{"arch": "densenet", "depths": [7, 14, 14], "optimizer": "adamw", "lr_schedule": "step", "weight_decay": 0.1}
Rows from block 15, named by matrix and row number. Rows with one number belong to one channel. Each number is 500 + 25 x the weight over its row's rms, rounded and kept within 0 to 999. All counts start at 0. Numbers have three digits each. After the name is the row's rms in percent of the matrix's.
# conv1: bottleneck pointwise conv (model.blocks.16.conv1.weight, 128x400x1x1), inputs 0-66
# conv2: growth 3x3 conv (model.blocks.16.conv2.weight, 32x128x3x3, transposed), outputs 0-7, a 3x3 kernel for each
conv1.45 088:500524504506511481480492505499478505474501516523485526506473510519488508541508493508507511523518522494495505515534512487471524483519536536490517478526506521513532508502522504519508494507528513505504512
conv2.45 107:503482520509497524503471536487484538463480543437465506499518527486515507555487466492508497544478463533526466470464524469472527448488521511468461531480478550501520457485506478514507472479488501531519500473465501519542
conv1.46 104:482498492500530517520549507523495517505507522496533507506500525534476517526478508549490497495510527509496527479507502503537498509522495531511537514492510465468487519473508516494497525522492542497505516
conv2.46 096:515475523503493508473483505528496485505466551501471513541529489530511494535462498518538513480503476489503511484487516492445519522505539506500459528472449534490483488535530517499527477505513507540498475468498501498474
conv1.47 108:495499476499522487502482475534492489470516510528516495480484518538465495482468518559497491503493521453500531508497505508502558469480506503518474504519506472495496501467509499490487491502498502519473516
conv2.47 098:523501508519507491445469519467475479467526540493494469506502544512528542523471500497460467523470456527512490480464476510491506502506528538510502491460489540517499477527519468502500467484487508527484518482481497520484
conv1.48 087:507521473497547560539496467546516522511537522505521517481532519522523518443527523523519521519518519436485518511522517532487515474518489480536472523518525491497507494478517469445525452461532503525489513
conv2.48 109:514461481498460468507479462490490515508509501501516521535526494494516521512548537536498511535530505471514520500493513484530510507510518510497512490471472484475488528495480529449515523524540502510518511532500473462507
conv1.49 107:510505503509504483491487497502499539438491510526513486462480501527524499493465488532505484497474510504516505497442494516492482485524484507491503502451489523504470499501500533490537529499494510476483461
conv2.49 110:467499479471499459422522484486471497479493520499528514523483509478492522479489557502468456532476476543508501548504491517485491509520519490520525496491499541500490472481502480497512482496510490502509493506508510519478
conv1.50 096:517492515512517485531504516530486508483509522511510520481499518541525505503504522480503518522527530495521496522519532518514493506456494522523500513489477463494514500516513496507503479499526482531512482
conv2.50 092:498472484508478479493505500426472490447472509461495529563529483528511490487489467509496494496498477442476467517512517481481512508510529545493481512488507504491509455444454490473493489504535507515514522522491529496485
conv1.51 103:522519500527506467503501473527539514478464505504500473454455525515509510534497511530505473474511513478509510489475500502487514495492538478488467508521503489509455524480503525509509501519511523508491494
conv2.51 104:469518520490492478453484474515459495463488517473482473484483549506509513531517493510502491540511515538516510616525496538482482533523533489504487494500506518525549485494503499489492473489473500536566527540546529507496
conv1.52 104:528528474515502492500487462503496484471518504532474502498490507543466499495505509539494521508517522466451523508511518507505520483484520479489492511506523442471491478470525458462478468481531500505467536
conv2.52 098:527505515530520518505456523504491502493471522460476486503497511478474526546535536508540506543548487555540462539541531518512496489514503517513447528500467515507507496480473493515492501480463477550556515490485500519508
conv1.53 086:490481478506461463490485493458533533517469432531492493521468450512514477570510481491482492453485473503522518461490464421515522457551503519464487497477515511517512444504540520537486497541439510516490529
conv2.53 113:504499507520499504513501473530487476523499484510495486497492494479492470480481478476481484489477509522495492477479466505501484474475425513511528508506501502506507464489485465548482477448475470435473521482463527545531
conv1.54 099:489482461508475502500519461510471497481503456531497519490494494491462503503481497521494465496471495521528546464472470470504447461495483552478488482463537519495528460514536546496466499516483503463511491
conv2.54 112:521485450517499496494529500491517541511501535494496490516549518500495461479462458500470453515477464557524506452450526478471504495504488492522549454512506463514528512510508502504514486496518457471457485530502505535506
conv1.55 098:503520501514524527515508490505519513514520522518530505485509526496516516489485526502521493507517510507536503506532520525464540510488499471513479560486470440496495520486509473480498502500524514478499516
conv2.55 094:528534521508502483508464498489470487467500511485530530520512527501510473485504460524526532484485533471467510507507493511514495470475467495514523490472541497462559510518534545489530545533530499509495509490504489459540
conv1.56 095:472478530501524515497509503552510464503522516486488531519520548552465492486498533560489502514507521486490556515478506510540516549497487510514513527513512511481512522477541473480493516504537489522482511
conv2.56 097:494463492508505475474450499495493490505493531494494548502504502498520556497492504466461489505518482531487469459500511475484509509495518484500473514453488536519504517496505515518533497530525542580501500466497469461481
conv1.57 107:544512500503489517512484462510464515449507511484499518486490521507524500510527488514495503500500503520493496519483493486506463494504519499503493506508517489477492517530528513487486498515507487524518509
conv2.57 106:475467454462487509490554553475477481487489513510490483495487467515513509504516518532529538495480501501514519455466507485508499548568521538546507525481467513487491484504519484482492505487490508543496504498465494515472
conv1.58 103:495479460474440478475482495472458496504475486512489501450454483479493471486527442493465490466443489518506475474445489491502504503520473501453523492514500515517503484544491533485486502461469507495497472
conv2.58 095:497479453493485481504533494485482482504460459517495457489468491501459488513508516502518528516537542522522512491484515504498516528540520519519558508526526504489488451468497465484510484490537487487468491530495503525500
conv1.59 093:501454513497509515500547518500500526510495507463510482506508497516499491502472511480509499497506481506498501481466485498524458520504500500480512474477486483446488505503517520485518509526497544470489477
conv2.59 103:462457473506466451530476479499455475496463507511493503477484523480511527477497533516489489505513499514529506524487486510491487510481489476475485476482536496485516489451473464439465480464504500504486499519516472507490
conv1.60 094:528516525503496504507510503500474499490507511541505502521496492539472513466501496499490498521514515496472505487493507515504503483495513518498534491501505487509512502542529496523488500494521536493490471
conv2.60 087:519485473497468444458459405489494511484483509493456478531529529514505546512509549504502497529527468524541496468489516460502526471489558524503477547513472519482493493496494474486491443466482502517501521491494532541508
conv1.61 101:506507513479499490490503492484488468473500511478521495493520513519447513494506534527513511517496472476486480498506500527494512519491534529524518496512474493507497515519510484504494502475489475501493491
conv2.61 098:472483509490466478509492504470494468490516555497460469509491511507526562420449509497515463479519458473479423542558523489495537449454534530506527509482517482484501475486483469526513484506514495500523538481508565487466
conv1.62 099:512482499515500472501490492520455547487501501502481516496488488504482514490470508475502491502500490499517479483483498499512515487496537514520496503496528487481513473449523490470461473503519495479484528
conv2.62 107:479502486505511494552536463502512476501499465493439486522480489506490511489522533500504531486490490505492459545512441539514475546531460479505549462512506459504502476508483466500498468486502495503545517468515539520521
conv1.63 105:471519496516483487495460482488493504464493504523483535504517507524496500516483505487505497515492507502456514503484496507498475509518486507512476510482512461517504491494488496510481470542489500493558513
conv2.63 107:463498501514530537492482504494479464508477491557527527478481536494470509516527513494528494508531509472486492478472486522491515515520506515505535496504538455456471481500471527545507551529535477476496482504529486463484
conv1.64 099:472515511527520517514510533489515459506523520457500504527521512520530508504515493462521503504503505492533478521465496499492505465500489474510457506493536485519500496453495497489508476516488490485512508
conv2.64 098:512500510513475482495474473443446451434497508462516552502490502488516493477508505518538556483479527499469509519494488513502527487461533490495529530488521518441514488535524503496516504532519475469448503506506526429506
conv1.65 104:533486562503512520466475494479499477516466507493502528549479522489514451541515465502510509475491490478535487468464484507498493511490483507470476480500504500527473505488520535523505488544468522498523514
conv2.65 089:522453514543475494471481480511442479499491497506495459462466517478493471528501476487520509499505526518511532498480512510473534516489474518519529531493512519489501480487505495517483485453490508505489523539499510551521
conv1.66 106:488498503503535540511498502473524465543506511496530492504523508480548504460539504441500511504493505490494481507510464493522482431474483459510432508495530506534533478430478476482522512485476472504485502
conv2.66 111:471474492532498469500490462519508487466535465489518502509462524508503484545520495510529508522517523498512488507494499503497507490461505472490509504500501503500512523467472537530505528551509449495529484518493434454512
conv1.67 099:525492516538495476498438472522481513482493505475473469493487533517512501489510517535505468497481529512499530482476501526528486470519477501505495496528511494527466494500505529503465520528500536503488521
conv2.67 093:488473458495458480514490516455467494453512537452490519481501445485547506486521501492525530456479516493498507539514504521506511543504478527456484541490471554497483495514516479489514496516505483541540495529539483490488
conv1.68 103:480428494481449465483493514486502510487492493510494492518449483502525482516489468496465510494475511506497459464461501499512491511539437495485496495496497507487490484471494528506483506503470523479516468
conv2.68 092:529494502528478485463476476483475460485457463477485451486466507494438454527472497518509504540514509532512508524490512507468512512496511501523561529528526532522531469469487465472490490450501489500491525525509498545504
conv1.69 095:481504492545509481512490470487522484467505512458488505526520516516533518499511497500523499518508531492514471497447536499524495491519499518526502479481528486476507521489519513494509504505519481475499497
conv2.69 090:490481489489504481515494489484463479467502536479506554492476449480524520444489525489543534485486514467462491511522501507538507521489529489475464527469454542458464477520523478482492487520529520534508522503523519462460
conv1.70 095:522499502494503495512501496472471466509510504507485500506512486480505515478528488510494508508506513479522510511487489489514551494516508485481473495527527490491518483535509504496523466499498468465479527
conv2.70 108:456479408495499436509476443487492478490480470493496501504484475523492471517523508490458481514495494542523525486466473495528472489543500472489466502490491539547558489520512497503505482475496434432428473472458488495526
conv1.71 101:489500500518510518529501478508519527517491489499503454515509519482501503516476511511529502483507491480489519500536499513501523508493482485510514500521492482481492499499493513516503518498476531501505542
conv2.71 101:519501521498476520483481525491475516475518532500523497484525487517546497498502477538522487522512533499511511469495521451517499443488495505495514525492512509475540516542526543513502504497479511533487498511501455505532
conv1.72 102:476527481497498510507474502496550482522472490494522467502487501502515471516515483495504511471523502475498508492535470487499529478477498465484492491503508499531499484524483469515496460471478482525471544
conv2.72 098:472489488488482493493458526516484537469480536471506527505525478441493491394436511534512507510491526514495490486472528446467499473476494486504510499524509507480499475493477498496467500468482490524501494533469498522489
conv1.73 106:488475498495493513478489484504512476497489504518520535525527498485519510467545462470501523506476497498509460509488491488479467474489487523494527497485525502508523488462497524473521468497505484511497469
conv2.73 104:463478489546518497570522502472461434513472444541498491511457483516493521516544519507539525468500486496506499525515487533524483537518513515513490518482461498499522442490502482480538545567540504490488517505518467466509
conv1.74 105:486494536500497489512533520481501489491517498463485494489504502495495525449489495495513503492494514488481439510460490491530502476498521517516516498514494534498511483492486505521502491499493467446504489
conv2.74 105:518457474541445474509466472521522536515509513522498515459489476506515498492500519492487489511506519524523537505459472497495459523534437466447448499491520487495536484518508491502482482500502467479500508491514486454473
conv1.75 093:471507518478502527520515512540477506503511519442504494493505496504516510507496516526503521516520519503492445507485503536488498498485490461525530515502476531491446541522487512506512525489530523502497498
conv2.75 084:504474455478503504471471486481456487502469500513489509503533528516526520474510498530513535506496491489521527466469500515531544481496498520509529500483502514469501488488499496462507520492528525512490511531512480490505
conv1.76 101:550511499518513509524517502518500555511515516511517481514512511506510481482497491528532530519506514489498523534483511523475514473494512488523504489481462462481442489509500523514537522497514526508479505
conv2.76 098:497515501464516521509519541499454476526499527511505541545510433535538458491470465531518513514497485496508486528476492521516496539533510443486526465505528472453544510508502516487500514518536473543537481514532500496542
conv1.77 104:505486527504507499518509505513509495522498501481535439499502522478526466521502519459518483503481512506508468505499495504494510483493460482502477486467465497493473494433512506544521536521470499487478526
conv2.77 103:487476524498474474465523487511481502464536519483551494484478512467494465507490488507502456516482469519482465547494502522443509504477496498510535509477530526492510507513501509516479504438474507503499499489490510511501
conv1.78 089:501512510514504477496509506471484500519506474485494487506520510497508480504457496500506497488503487475506479509488484496502495475524530534492490495478511431502501498474527504486476476512489513459478544
conv2.78 105:460500509500468493501459461498492472500481504486503508486472474495527509462500510500520516504512510485466483567516502525491518469446494470473508471485509498508520472488497490532512501517493481487493492522535509502484
conv1.79 097:453508516520518506514506487523510508543517497497537500507507526517495497524490497537522500502510511500498492489495500504496532514525471498504477521477494479495523500498491474503482513521487512489497495
conv2.79 100:523468508519501494499491500500460450497528518515521524485483459493539462495503470535542558485508554460501522482485474501454485487457460488496522498467515486444513504531502521521500479494489512526504505500525483464514
conv1.80 106:498487473533523515498467459508509489528524516496526483498501532507557520501533503479517502504507502505493501512497489505550524468518504485522470497485505521500517492461497485488517527509483525545516526
conv2.80 119:529410501535489456510529530491482506475512516483496522484512500519516506522528503486500487508500496508512483514467472512490505516462490522520491492485468478495483547530495564525544513532535498493485487517488471478485
conv1.81 101:487518477502489490508506466503509484484517497485480526508501495517426498538493488575511487485477503537459511486455487501484497486526514516503536479472503508547518474482517486469465532501508507492518499
conv2.81 102:544521500523528473531522473513522511569489516560522521479488488508463491551460507449509504475520499525493507512498530528489483521530484495504511526488472491472458540524502521509489526513514482515533499481513483502483
conv1.82 098:501478525501520512513511494532439542518527524514487510510482514526486485480484521499499469488503505509482526478502505506529515528507491529508501493520518473449544520513510486514452509482521517496489522
conv2.82 091:518512491510494482533471459535529503506494500499469502530535473502523511466485511489503531448503515414494480468505520465515539480502516529499479539480466520490497513499504492514510476509518527567537524475491554501462
conv1.83 100:497490491481489499505527520503504491513510502520515497502486480534480522508504521530487488495505524504481495490550499487503511519485503495499485532508504468508508501508522485524499495483495487540499495
conv2.83 101:449498532438501523476501530481468483480491526490515539563501496516488490520478481546546506481495494487480468468484504468486508487498522534494493510471495508499524453484505461526518439468497519523523480484490535508485
conv1.84 102:535492505507505502492515525507494535484479499473491500477488514519491473512482483501493486499490491525529487479466474509493492488516538515501537524513515520489466496494510525491491529519505497489496504
conv2.84 095:512478442521472446505478473481476479485460510464485512499523483510504469475481464483511516499493501500522516443462522478457527492470481513498471542514484538509485520480482515441468514504496475484501494519506462456492
conv1.85 102:492501526511479464490531519502508504492514497505498512479483490516541514494466498505500509515517509535549499467496509503491533474532521509496453529498504473479534481476511520474512495500524469501504512
conv2.85 104:476537514525507489538453468498506491516463465509488509513531561512487508497497504506496457490542496478499476550517473499483496462471516468475497465466504518510520475498510466545483500522495498476463533521540512486518
conv1.86 100:490501515556502513503529481501472493536514503501522489521522500474534515472532513518520522509480511467491512532471507498556516482516479454525519502522528504487496478444508497494499525519495545502490533
conv2.86 098:522491506527502480520474430504500480503479492497481493489488481501522541486528570500485542497499547480500548488499492493542491511488497513493493485480507511479563545548516524519497477505509475479434474491528479476479
conv1.87 093:488499491497487509502472464483471497493489472501485527514532496515454476510536495492508475484466477474502565480480459481494461472514531560503502489491526556528503458491566547492477504514482483503503501
conv2.87 099:504502535505489535479510508515508484508499492483505485505486459501472465508469474484492496496483477524479496462450454483496479452487491517501524525502514534497507508519512499490491498531508482493509516496518499518510