From a checkpoint of a small masked image model: depths [7, 14, 14].
Rows from block 22, named by matrix and row number. Rows with one number belong to one channel. Each number is 500 + 50 x the weight over the matrix's rms, rounded and kept within 0 to 999. All counts start at 0. Numbers have three digits each.
# conv1: bottleneck pointwise conv (model.blocks.24.conv1.weight, 128x320x1x1), inputs 0-53
# conv2: growth 3x3 conv (model.blocks.24.conv2.weight, 32x128x3x3, transposed), outputs 0-6, a 3x3 kernel for each
conv1.75:582536426494576463475477318525474452488471489561506494505489492477499490449483491697484439533469516491490486474503528480447476446459541425500483434507405510474497
conv1.76:527519499366488544521381580455547585444430496528487510494479504508472509404437471526554534526484562498483506472507424445597491535506514495399516393495510479488533
conv1.77:445516478566454540497487500454532478520457515491451441497477494548530558444507487539494542458504526528537507513440483597498555542429479572535540560473504467495544
conv1.78:497497418449470514495508541554495543449477492490458506485510537494489525531454459474507523527452569503477467477517392477546516478529518535449495540518550464531481
conv1.79:639710591545594528459535467506449491481606460518477496488432464464470485500489484693534521553460510471462486510456479470479456458481470493557459508514496472491468
conv1.80:480450402474528489528401487442506499463548562521458493501544460489529508370516496535502563484491500500486456444461578474504458504417456562480475499437503489479464
conv1.81:456514530530501556533529473527505464512505501531484391556520458504481533535522485542456485474542502552579458522441466579496556542480468548470556577427488471478519
conv1.82:435417558478480509531464487441534496460442521609354481532431497528475558480492450449440503518506541568528473572480369456437546505484501465424484466542462463496477
conv1.83:477496453427469561587391513418539434490473539536488557439523535514575474395523509534496553594535484621524523494558547484445510487483560549490506475545442541585531
conv1.84:494546483531486515539538542505570484516460493548473465539497509545491534486497504533502523478501509564553470518471482565467528507519530540512553543483504461520520
conv1.85:515528483494494581465450583458596477469443512499478499509502482610527556413518499536462532517550495485549462476501531515533560518446472548464503527468548525519526
conv1.86:522542546465461463416473499530440417475556527504405565458433473479463503458505519477484418543525523479454445486396494516524470481497421526551460468433527529410459
conv1.87:418445497534493486542495546522496566463416514503457433547501435489539462462505506433442473467479469451411460447533383396533469534539461539489409454458402418435507
conv1.88:521491465408517515390418419534464491498517478489386372555465398438473489515435469571479438580497535491478456481416388452505466468425461514511495439520469510472445
conv1.89:441420401465468519523469480423468432471485483491312540417486449503466515412478449432483475545522535586472510513388370487372505544388444488491522499503513485498490
conv1.90:363368472491425551520471541436532576449470541499368453530473470511485500445495515476440464406536495516492414496400385485484497482377359440497506490423529417517576
conv1.91:399429499514486526490471473473553423443467493487392403529478469530473536428496493460488540355477494540549436516353443541399498489444438484503535516455519439525515
conv1.92:504510475439524574510434520450600507448434579519481492498508475527518562469460486542428557525504490517510494483527482482511534484490490526392545476463561528438533
conv1.93:584548527433579459500479528530451501367538483531519470460408339486498484600426464476511533476412539509473445521554448432593486480528391488466465490440446475461509
conv1.94:534508474451496481559428494381552506440438529588526510541498559490485586416420476538485526569499557514523453470534517482631495469525454537383492419488521529420437
conv1.95:570589425500577463612569490546536471484579498535496484496474524507536534561445539711508503490466515568532528567490446505457510484455532546549501543485516510442441
conv1.96:451527501454453476529498415555446460510511474538615468493487606461563496528559513491491573499449467573529453505533558508552476492590469506516465473477522500542487
conv1.97:551526452424532491530419553433526503412469539537540577537499528547483508446463529580434502559462450490519474491517489468558496518505508505369510411544504526469497
conv1.98:507506504495480510507505566488550442401425560527513531505531500578519524449507508558495541557484500475568442439540520535544517584473442531413520541506523520495459
conv1.99:657526492446473490562539486578472497507589444483471564480476527467540464562497507497518550543500521460460490464474514439611454488493467497577442502427541534508543
conv1.100:535503433441525482516436338444490454519544510493457494498537538516477435373492559520593464511470461434459459441444498485514457476443560526537496492458526559565521
conv1.101:532527431518485504536494545532509428447438538554508493515456405606598490493478510518457599508496515576503445534494504454575477599470463533484491530455499518494484
conv1.102:548531501419541583513383590508511566417414492468466531511478501556466521462390419573503456532493565518496524547476422475598534476552490473347507422463488455519512
conv1.103:546512468428465482504456516418553484538474562497507457508462453543489561434463509528477501539512472567508439508511505490508555531491477525455530476474509549476515
conv1.104:488486513504526486466503481463467552496512504529442500562486515495462496505504502541426511552486490560506517490469429513611484453515530479460472571583500482453489
conv1.105:679716531527655514503526509584487548513551516469477545506551516478501506530508488584517487545498480476462484475515531481539482567463549503531511515491473520508538
conv1.106:562483419450483476531493369323551439566458517567563466606487436544513491425549516507477512534495521513537448483506560507469526477476473486511548566480448568512484
conv1.107:485473527503516524471444505540450589449476477540349577537462444468505504537430445556589427549477445486449484490513367476607432490469500490434500459531554430451519
conv1.108:610571496490541473522488557493483535473607514588525589518469465514483475506462497578482494531460493493492495534485432511504482458462429500538451551533504468509487
conv1.109:488513436529478504486538497439464460518748500546460512414327421475500479638457552531535529526522428506467484511552527504467485509523510506569450526510509571441435
conv1.110:480415463446416455496459556471511477494520447484547550491574612456470399485530573493489449506449421484464569471556516450485454423469477480519470524484442524440471
conv1.111:529439414409444476558477416527477583555522470508489336592477425565555485527476520548399571446516493453485424459476564468497441525459474502474477499414409498481520
conv1.112:571548491436536473504440511544452465375462467434494410438462417427490465511468531491449458513504444504440418503416499481576458505480445527409485414441412495463496
conv1.113:410452396501467488468484480439492444445484512425351441443420464498505515478499503451517492416503499549491470492370425465404504495408418492523492518469511389488469
conv1.114:494483482521481506492560452509467518478580513526470526533449486533477466505519519573526486540504530524532474528542436528605510465418513509648485625582523467495533
conv1.115:466388423443372519513461556478491498452556496553447545474475523478468500490423513405497423567512542526483442481483455445582483469497394484532510536492487516449516
conv1.116:469460454520490518468468523437559448491479501463483421477479468577519489436513511504507491457528494509514473510415441535430506540477466544503546518494561435488502
conv1.117:520504519415545545598472529459517538502399521546496447512454508539535588501472411558489564534482607609524453578482540506511526515519472510423530429456489521513514
conv1.118:512492481528441498420563446550517474496528496511460539514483434525526511583496504561434487512528456571503473461495454474492532484413566505559513615571518472463532
conv1.119:478468511451447590574521507434512592393478522538526513514532568489498589474411428527508489487479554552526427609472502552538567519548468432405533492512484486477499
conv1.120:566538531515557525688520463500519528446482532602516493524486504562607580505475463559402530552528528585540449552492551472680537488500490474444511528530493507496439
conv1.121:664549533472566509471511582482449532468661470587463552533450472497514446533474539549567475545476463487499474477480538511567484434472470508570462557499480502484527
conv1.122:362405506517402473486466504415478491472435485500457467505471496515535481452493444382520535493505556500473499517463446506556501487501522466431534477479484487523486
conv1.123:506487629491509519509486529611468507484397536486420460527483458514492527506481464495469505497473609558478476510495317461525500488485527456414466527515466471571581
conv1.124:485491510470469496504438525434604531428486530540476525538514562478446641472476469542474521530499549559582465549534510548550599488496444481396611493484501484425502
conv1.125:491477501403528503490455449531496590435448501552494433534462485487485486493445460590546496511499525494488456442430431452622494518511467482363511401437355549532460
conv2.75:503529511537570538471488472478518517511510584549449487494476515493456413529385443528488505497531466523539477473473452493493478472477460508486477493452535487497528486537509475450505478499526
conv2.76:496525519501546473457519434377413487489567492508426544482461482518538480503480516481562505496459442477443489486527501496504523471552501488529519517622450475462468477449474479511419491504408
conv2.77:486506506514552450515493416285365482480546497500490497479508489491501512510530554468525503507554500496471472505499497516419482494499525491520539506580457513486441483434469491442414522482433
conv2.78:479478467487472487439511387398366452459508589506525537488536514509563428501526585483474505514459458495561527509537504508499534507443480481458498486511421456517361473520510508472448521499351
conv2.79:498532527575461475459526452487526443569550557446580425524523503528428432510611489489444472455509467550690570538561553584499589553563565483497473461374454492535504482481496520367530497458497
conv2.80:479507508538555509461535415326264455448523522462568499511527547504549466529549552497478496473440475537571463503524501516418510480452478457500493487542457486606421507545513490423449510439464
conv2.81:483505507496444407505478414374486494479501468510499505507509481507513504492523555516545494508543490486459468498472491510394485501489507492480468514567427486454461490390459517460390508517473
conv2.82:407445439469458436508489510485496534480533452528500528481492491503519560544485488520560536498615498513447488531513524526474530535538520548465461515428448503486440501422451569568463538481462
conv2.83:469507469571623551488557445496492461495526470508474442486512501488501409525420419538603576504592462502497428368389390358534390349401393517482501492471560492493513493527478496468452488491509
conv2.84:469517508516454417502473407347414471478525459515498496486499507492507497489525618491539493498539488477464445493497507484440488516490508480489484504531437493506432493464493523437385531504420
conv2.85:502523533487569465517516400297281471522579464510450501486481497511515511488508564510536511509504470520498517505503518511430485512517498509531543493620468517505481481404494513483440492473429
conv2.86:475533546541481479531493465458456421552483402369559570510496473538404549495507501404471522487529492537526460483552522506504561501544516516546416501384303503573318527504462518501469554521482
conv2.87:532533472496496463543547495512544543456481438555422596470488470491523458542328497542544550483471448538434476507522504532474515488534480496504373555558432547430377520434484549525440530526460
conv2.88:572562497567559580534507440469537472465491533463425545476509504523420453497428558488531558497452534380405556539597583647346649616690596470540480496438498520406440487560489437487484448490501
conv2.89:548554471521603550481489489538523556534544496507508478508538518512531421522510474458617537404603427429394437532527522543510527526517541487561527453366489464486434466460488438609462472409455
conv2.90:525515505483463464522463536519528532480529472504453399485504501504548499500479466539605511434515496539411563493482475515477502497500495517475431497539467489434475472397485518550452515424419
conv2.91:470505493469448448507457452421473478490544484517463520493510495484518495498478562514555498484515506523464503508492493518429484499510511514493501507484435522442436479399463516533283511474417
conv2.92:488501512526586465499539400306297481497547493470507515513478491514545481497512551501501477476486487504476472496489511521409497504501497486533522486646459512522453480469485508463470495473444
conv2.93:452452486514521529479539500493504528503447596509570515503495530486542491518590474495435511528458510592586546503533489527480539510504512512528521474502528473519471505562503537466599532582562
conv2.94:489496524512624466517483379333338522505533523484530481501488484505545501505539522484475486483501486492464471510533502520418537520573502525530517508652442499567478486444479500489481516457474
conv2.95:481456472620582445485543370360400527465465551448595405518500467518489449479571481458466489564614435506448485465503507454449499469466512480453395507599349486603405485458526504402517538465524
conv2.96:517509508522532467481476446566548534548494508488491521479551504507480466498413453460465480538544511572543597464469461484493483482500470500488430554589424528454469551562492534513497569575467
conv2.97:477493493514581489484559403362319514491543455471477479496475502497518479511498522513507509502485484517462458481446460443383390451377457441505504454621482472528477494445496459473488505451480
conv2.98:481514534523580484526528403298280492521574484520510490502492517496527519498509552505509484491494488500485484507510511509405485490502509501525535480630470507523478481442471493478478500458468
conv2.99:497528590481496616460443508504469465514363585451512477475545515545475382490476520423355460513526608517581503436448469445522475467492471501524456477581447482507470507572495519504459487463459
conv2.100:531572504458554554455460447449526458485519553529403525506511514513497400517415525478488498507558471473471469484485480481430501476490496450479479469391520483382441516500505489513491452488504
conv2.101:485513525500581482500530390303304492495525484493515496501500509498543466499503549462458477504491487498465459454512493500411569471535493475528478491633439498512437508487581494465498507507485
conv2.102:495499484518572457447517411398452463466619459506424530483460471521535472525454549479567447476459446483412431479491464490480467472497461495499506486619476472474417480425496511491466493507427
conv2.103:487529523521581464504515402299299500485544515465547493493514517489528492493551533481518482494533488512487499506530488495416527510516498529509522491609438508541481489457480491437493492437484
conv2.104:487529485498395442482451465478524508446488486522531522490482494509462533511554597485511497491521480494467459530500498491526491501514503489509430497512492505539455495452488525458327528477418
conv2.105:496496495528541481471514458523564506538544534528456472509532530518400401507386470462355430477556469548664540432425427426511444433432457547498500495502554497502523503553546494415542498521523
conv2.106:529567531520588514471432428494517503511471556543402492492515508533520405530412479487546555493545462476440436535575538581394627550615565498488497493472562525470521492511485504486491502527499
conv2.107:556525427497511567570620530421526497427441578462489520478513504549504464541433571582532518486444499347395470485457469547570444507511449486526460556556428510467370523493499506499489509485477
conv2.108:464484493551494516440504414460431454443522482508524488522532534516484465513559585490457510510511457527622505499506490481539490483447457476472457488454514489548388500525476497380467516467417
conv2.109:477462482568483544519418486419434534487459592415613425497531526496512455474715445514476505592541508489522474446488450466494513472489488523413457438544413521599473496496503539371556543331558
conv2.110:441509454507616494443490478517530525544553474491511449511502505504518388533448441465577466474547424516525488400384395341512329301242357516525508497453530469484442494507482483494484518466482
conv2.111:535534484523564545468456428497510525475428484556499449493533540502472356510425413516560533482528517515490466587599508698366576567559526490498482508556594520486526483533508460485532471506538
conv2.112:511529516525492516468527458493508470527446477568431531507467501492379477536427480489471502519541484546560534516547546534480563516540520525515467512308505567489449525555510515469510504582527
conv2.113:463483509508469481516499491428452524445582566471530482479495509503547480480557528488578523475500511497426474502493498531448491512465490514497492505416453504549428485431470506577463505416413
conv2.114:512484488517403433498439455490503478467502497473529476491496509491476484481596541476491485531526495489485465498503511481538504500510512476483451493493463501523441500470491517435397505409438
conv2.115:504535511521527515488493501521530546508559494472547499507527520474511440478538495399522449474466444545534529481501490478535514461453494479541528427462457479575376491485506453551483524403424
conv2.116:489502524486455459502485425381413459485573482508465493506478489472535506505473588502522507506533497502495472492495502518464477491488482489501510508482425489453386493438477518502319513491296
conv2.117:479494504497610452476492403325316492501548467517507504507482487516528500514504527489453438509491470510508520480496524475424540492531502517510503503672451503480477513452559522475488519505487
conv2.118:518489463506373451488455496547520516458476485480531508494489490517500479477550537483510498508530496498468506487513521499512514483505507464505440499580450488513455485395510497437409505429433
conv2.119:481504533521641439513491405336343527486585492505531481486493503487535512497522521504521480481512482495479510494474482461409477479491479517523517521684485507545510478382464511519458516435477
conv2.120:490488514520635435507490378321290514501557481507525500524494482493550487500511534478491496497502452516453454494489494504404513506502468497548505501684476508522482488439506498494470518493472
conv2.121:465465471562463518476481471500450490488486522440582463511490501522466482517643520428406491513534503522631445491523517461553515519506514483454435469431449498622456515585510530430572527467537
conv2.122:459454494501523467501539520518547530456518478482495450527489520527527549524423378503587555479614450469360418468483499482517489462491486500519384500483346495465497492449483500591439521468461
conv2.123:515533492441464410532499500479540536464471412557402554512498477544540547490416576481531498501493452491540514494488543537502550496558493505463407504605409516366393517421515555513439459570494
conv2.124:471494529522599465528498391310312511487565496498537495513495494510528526489543548495499472505533476520507495510491516487402516517482494514501553512653459517566503475389454501481463529416452
conv2.125:514545519533601500461451474431469460499565481526492426503472513471486524523456499601638555488584512460514460582679577537518521476518470473542448549598492508449495490482461507506457481544534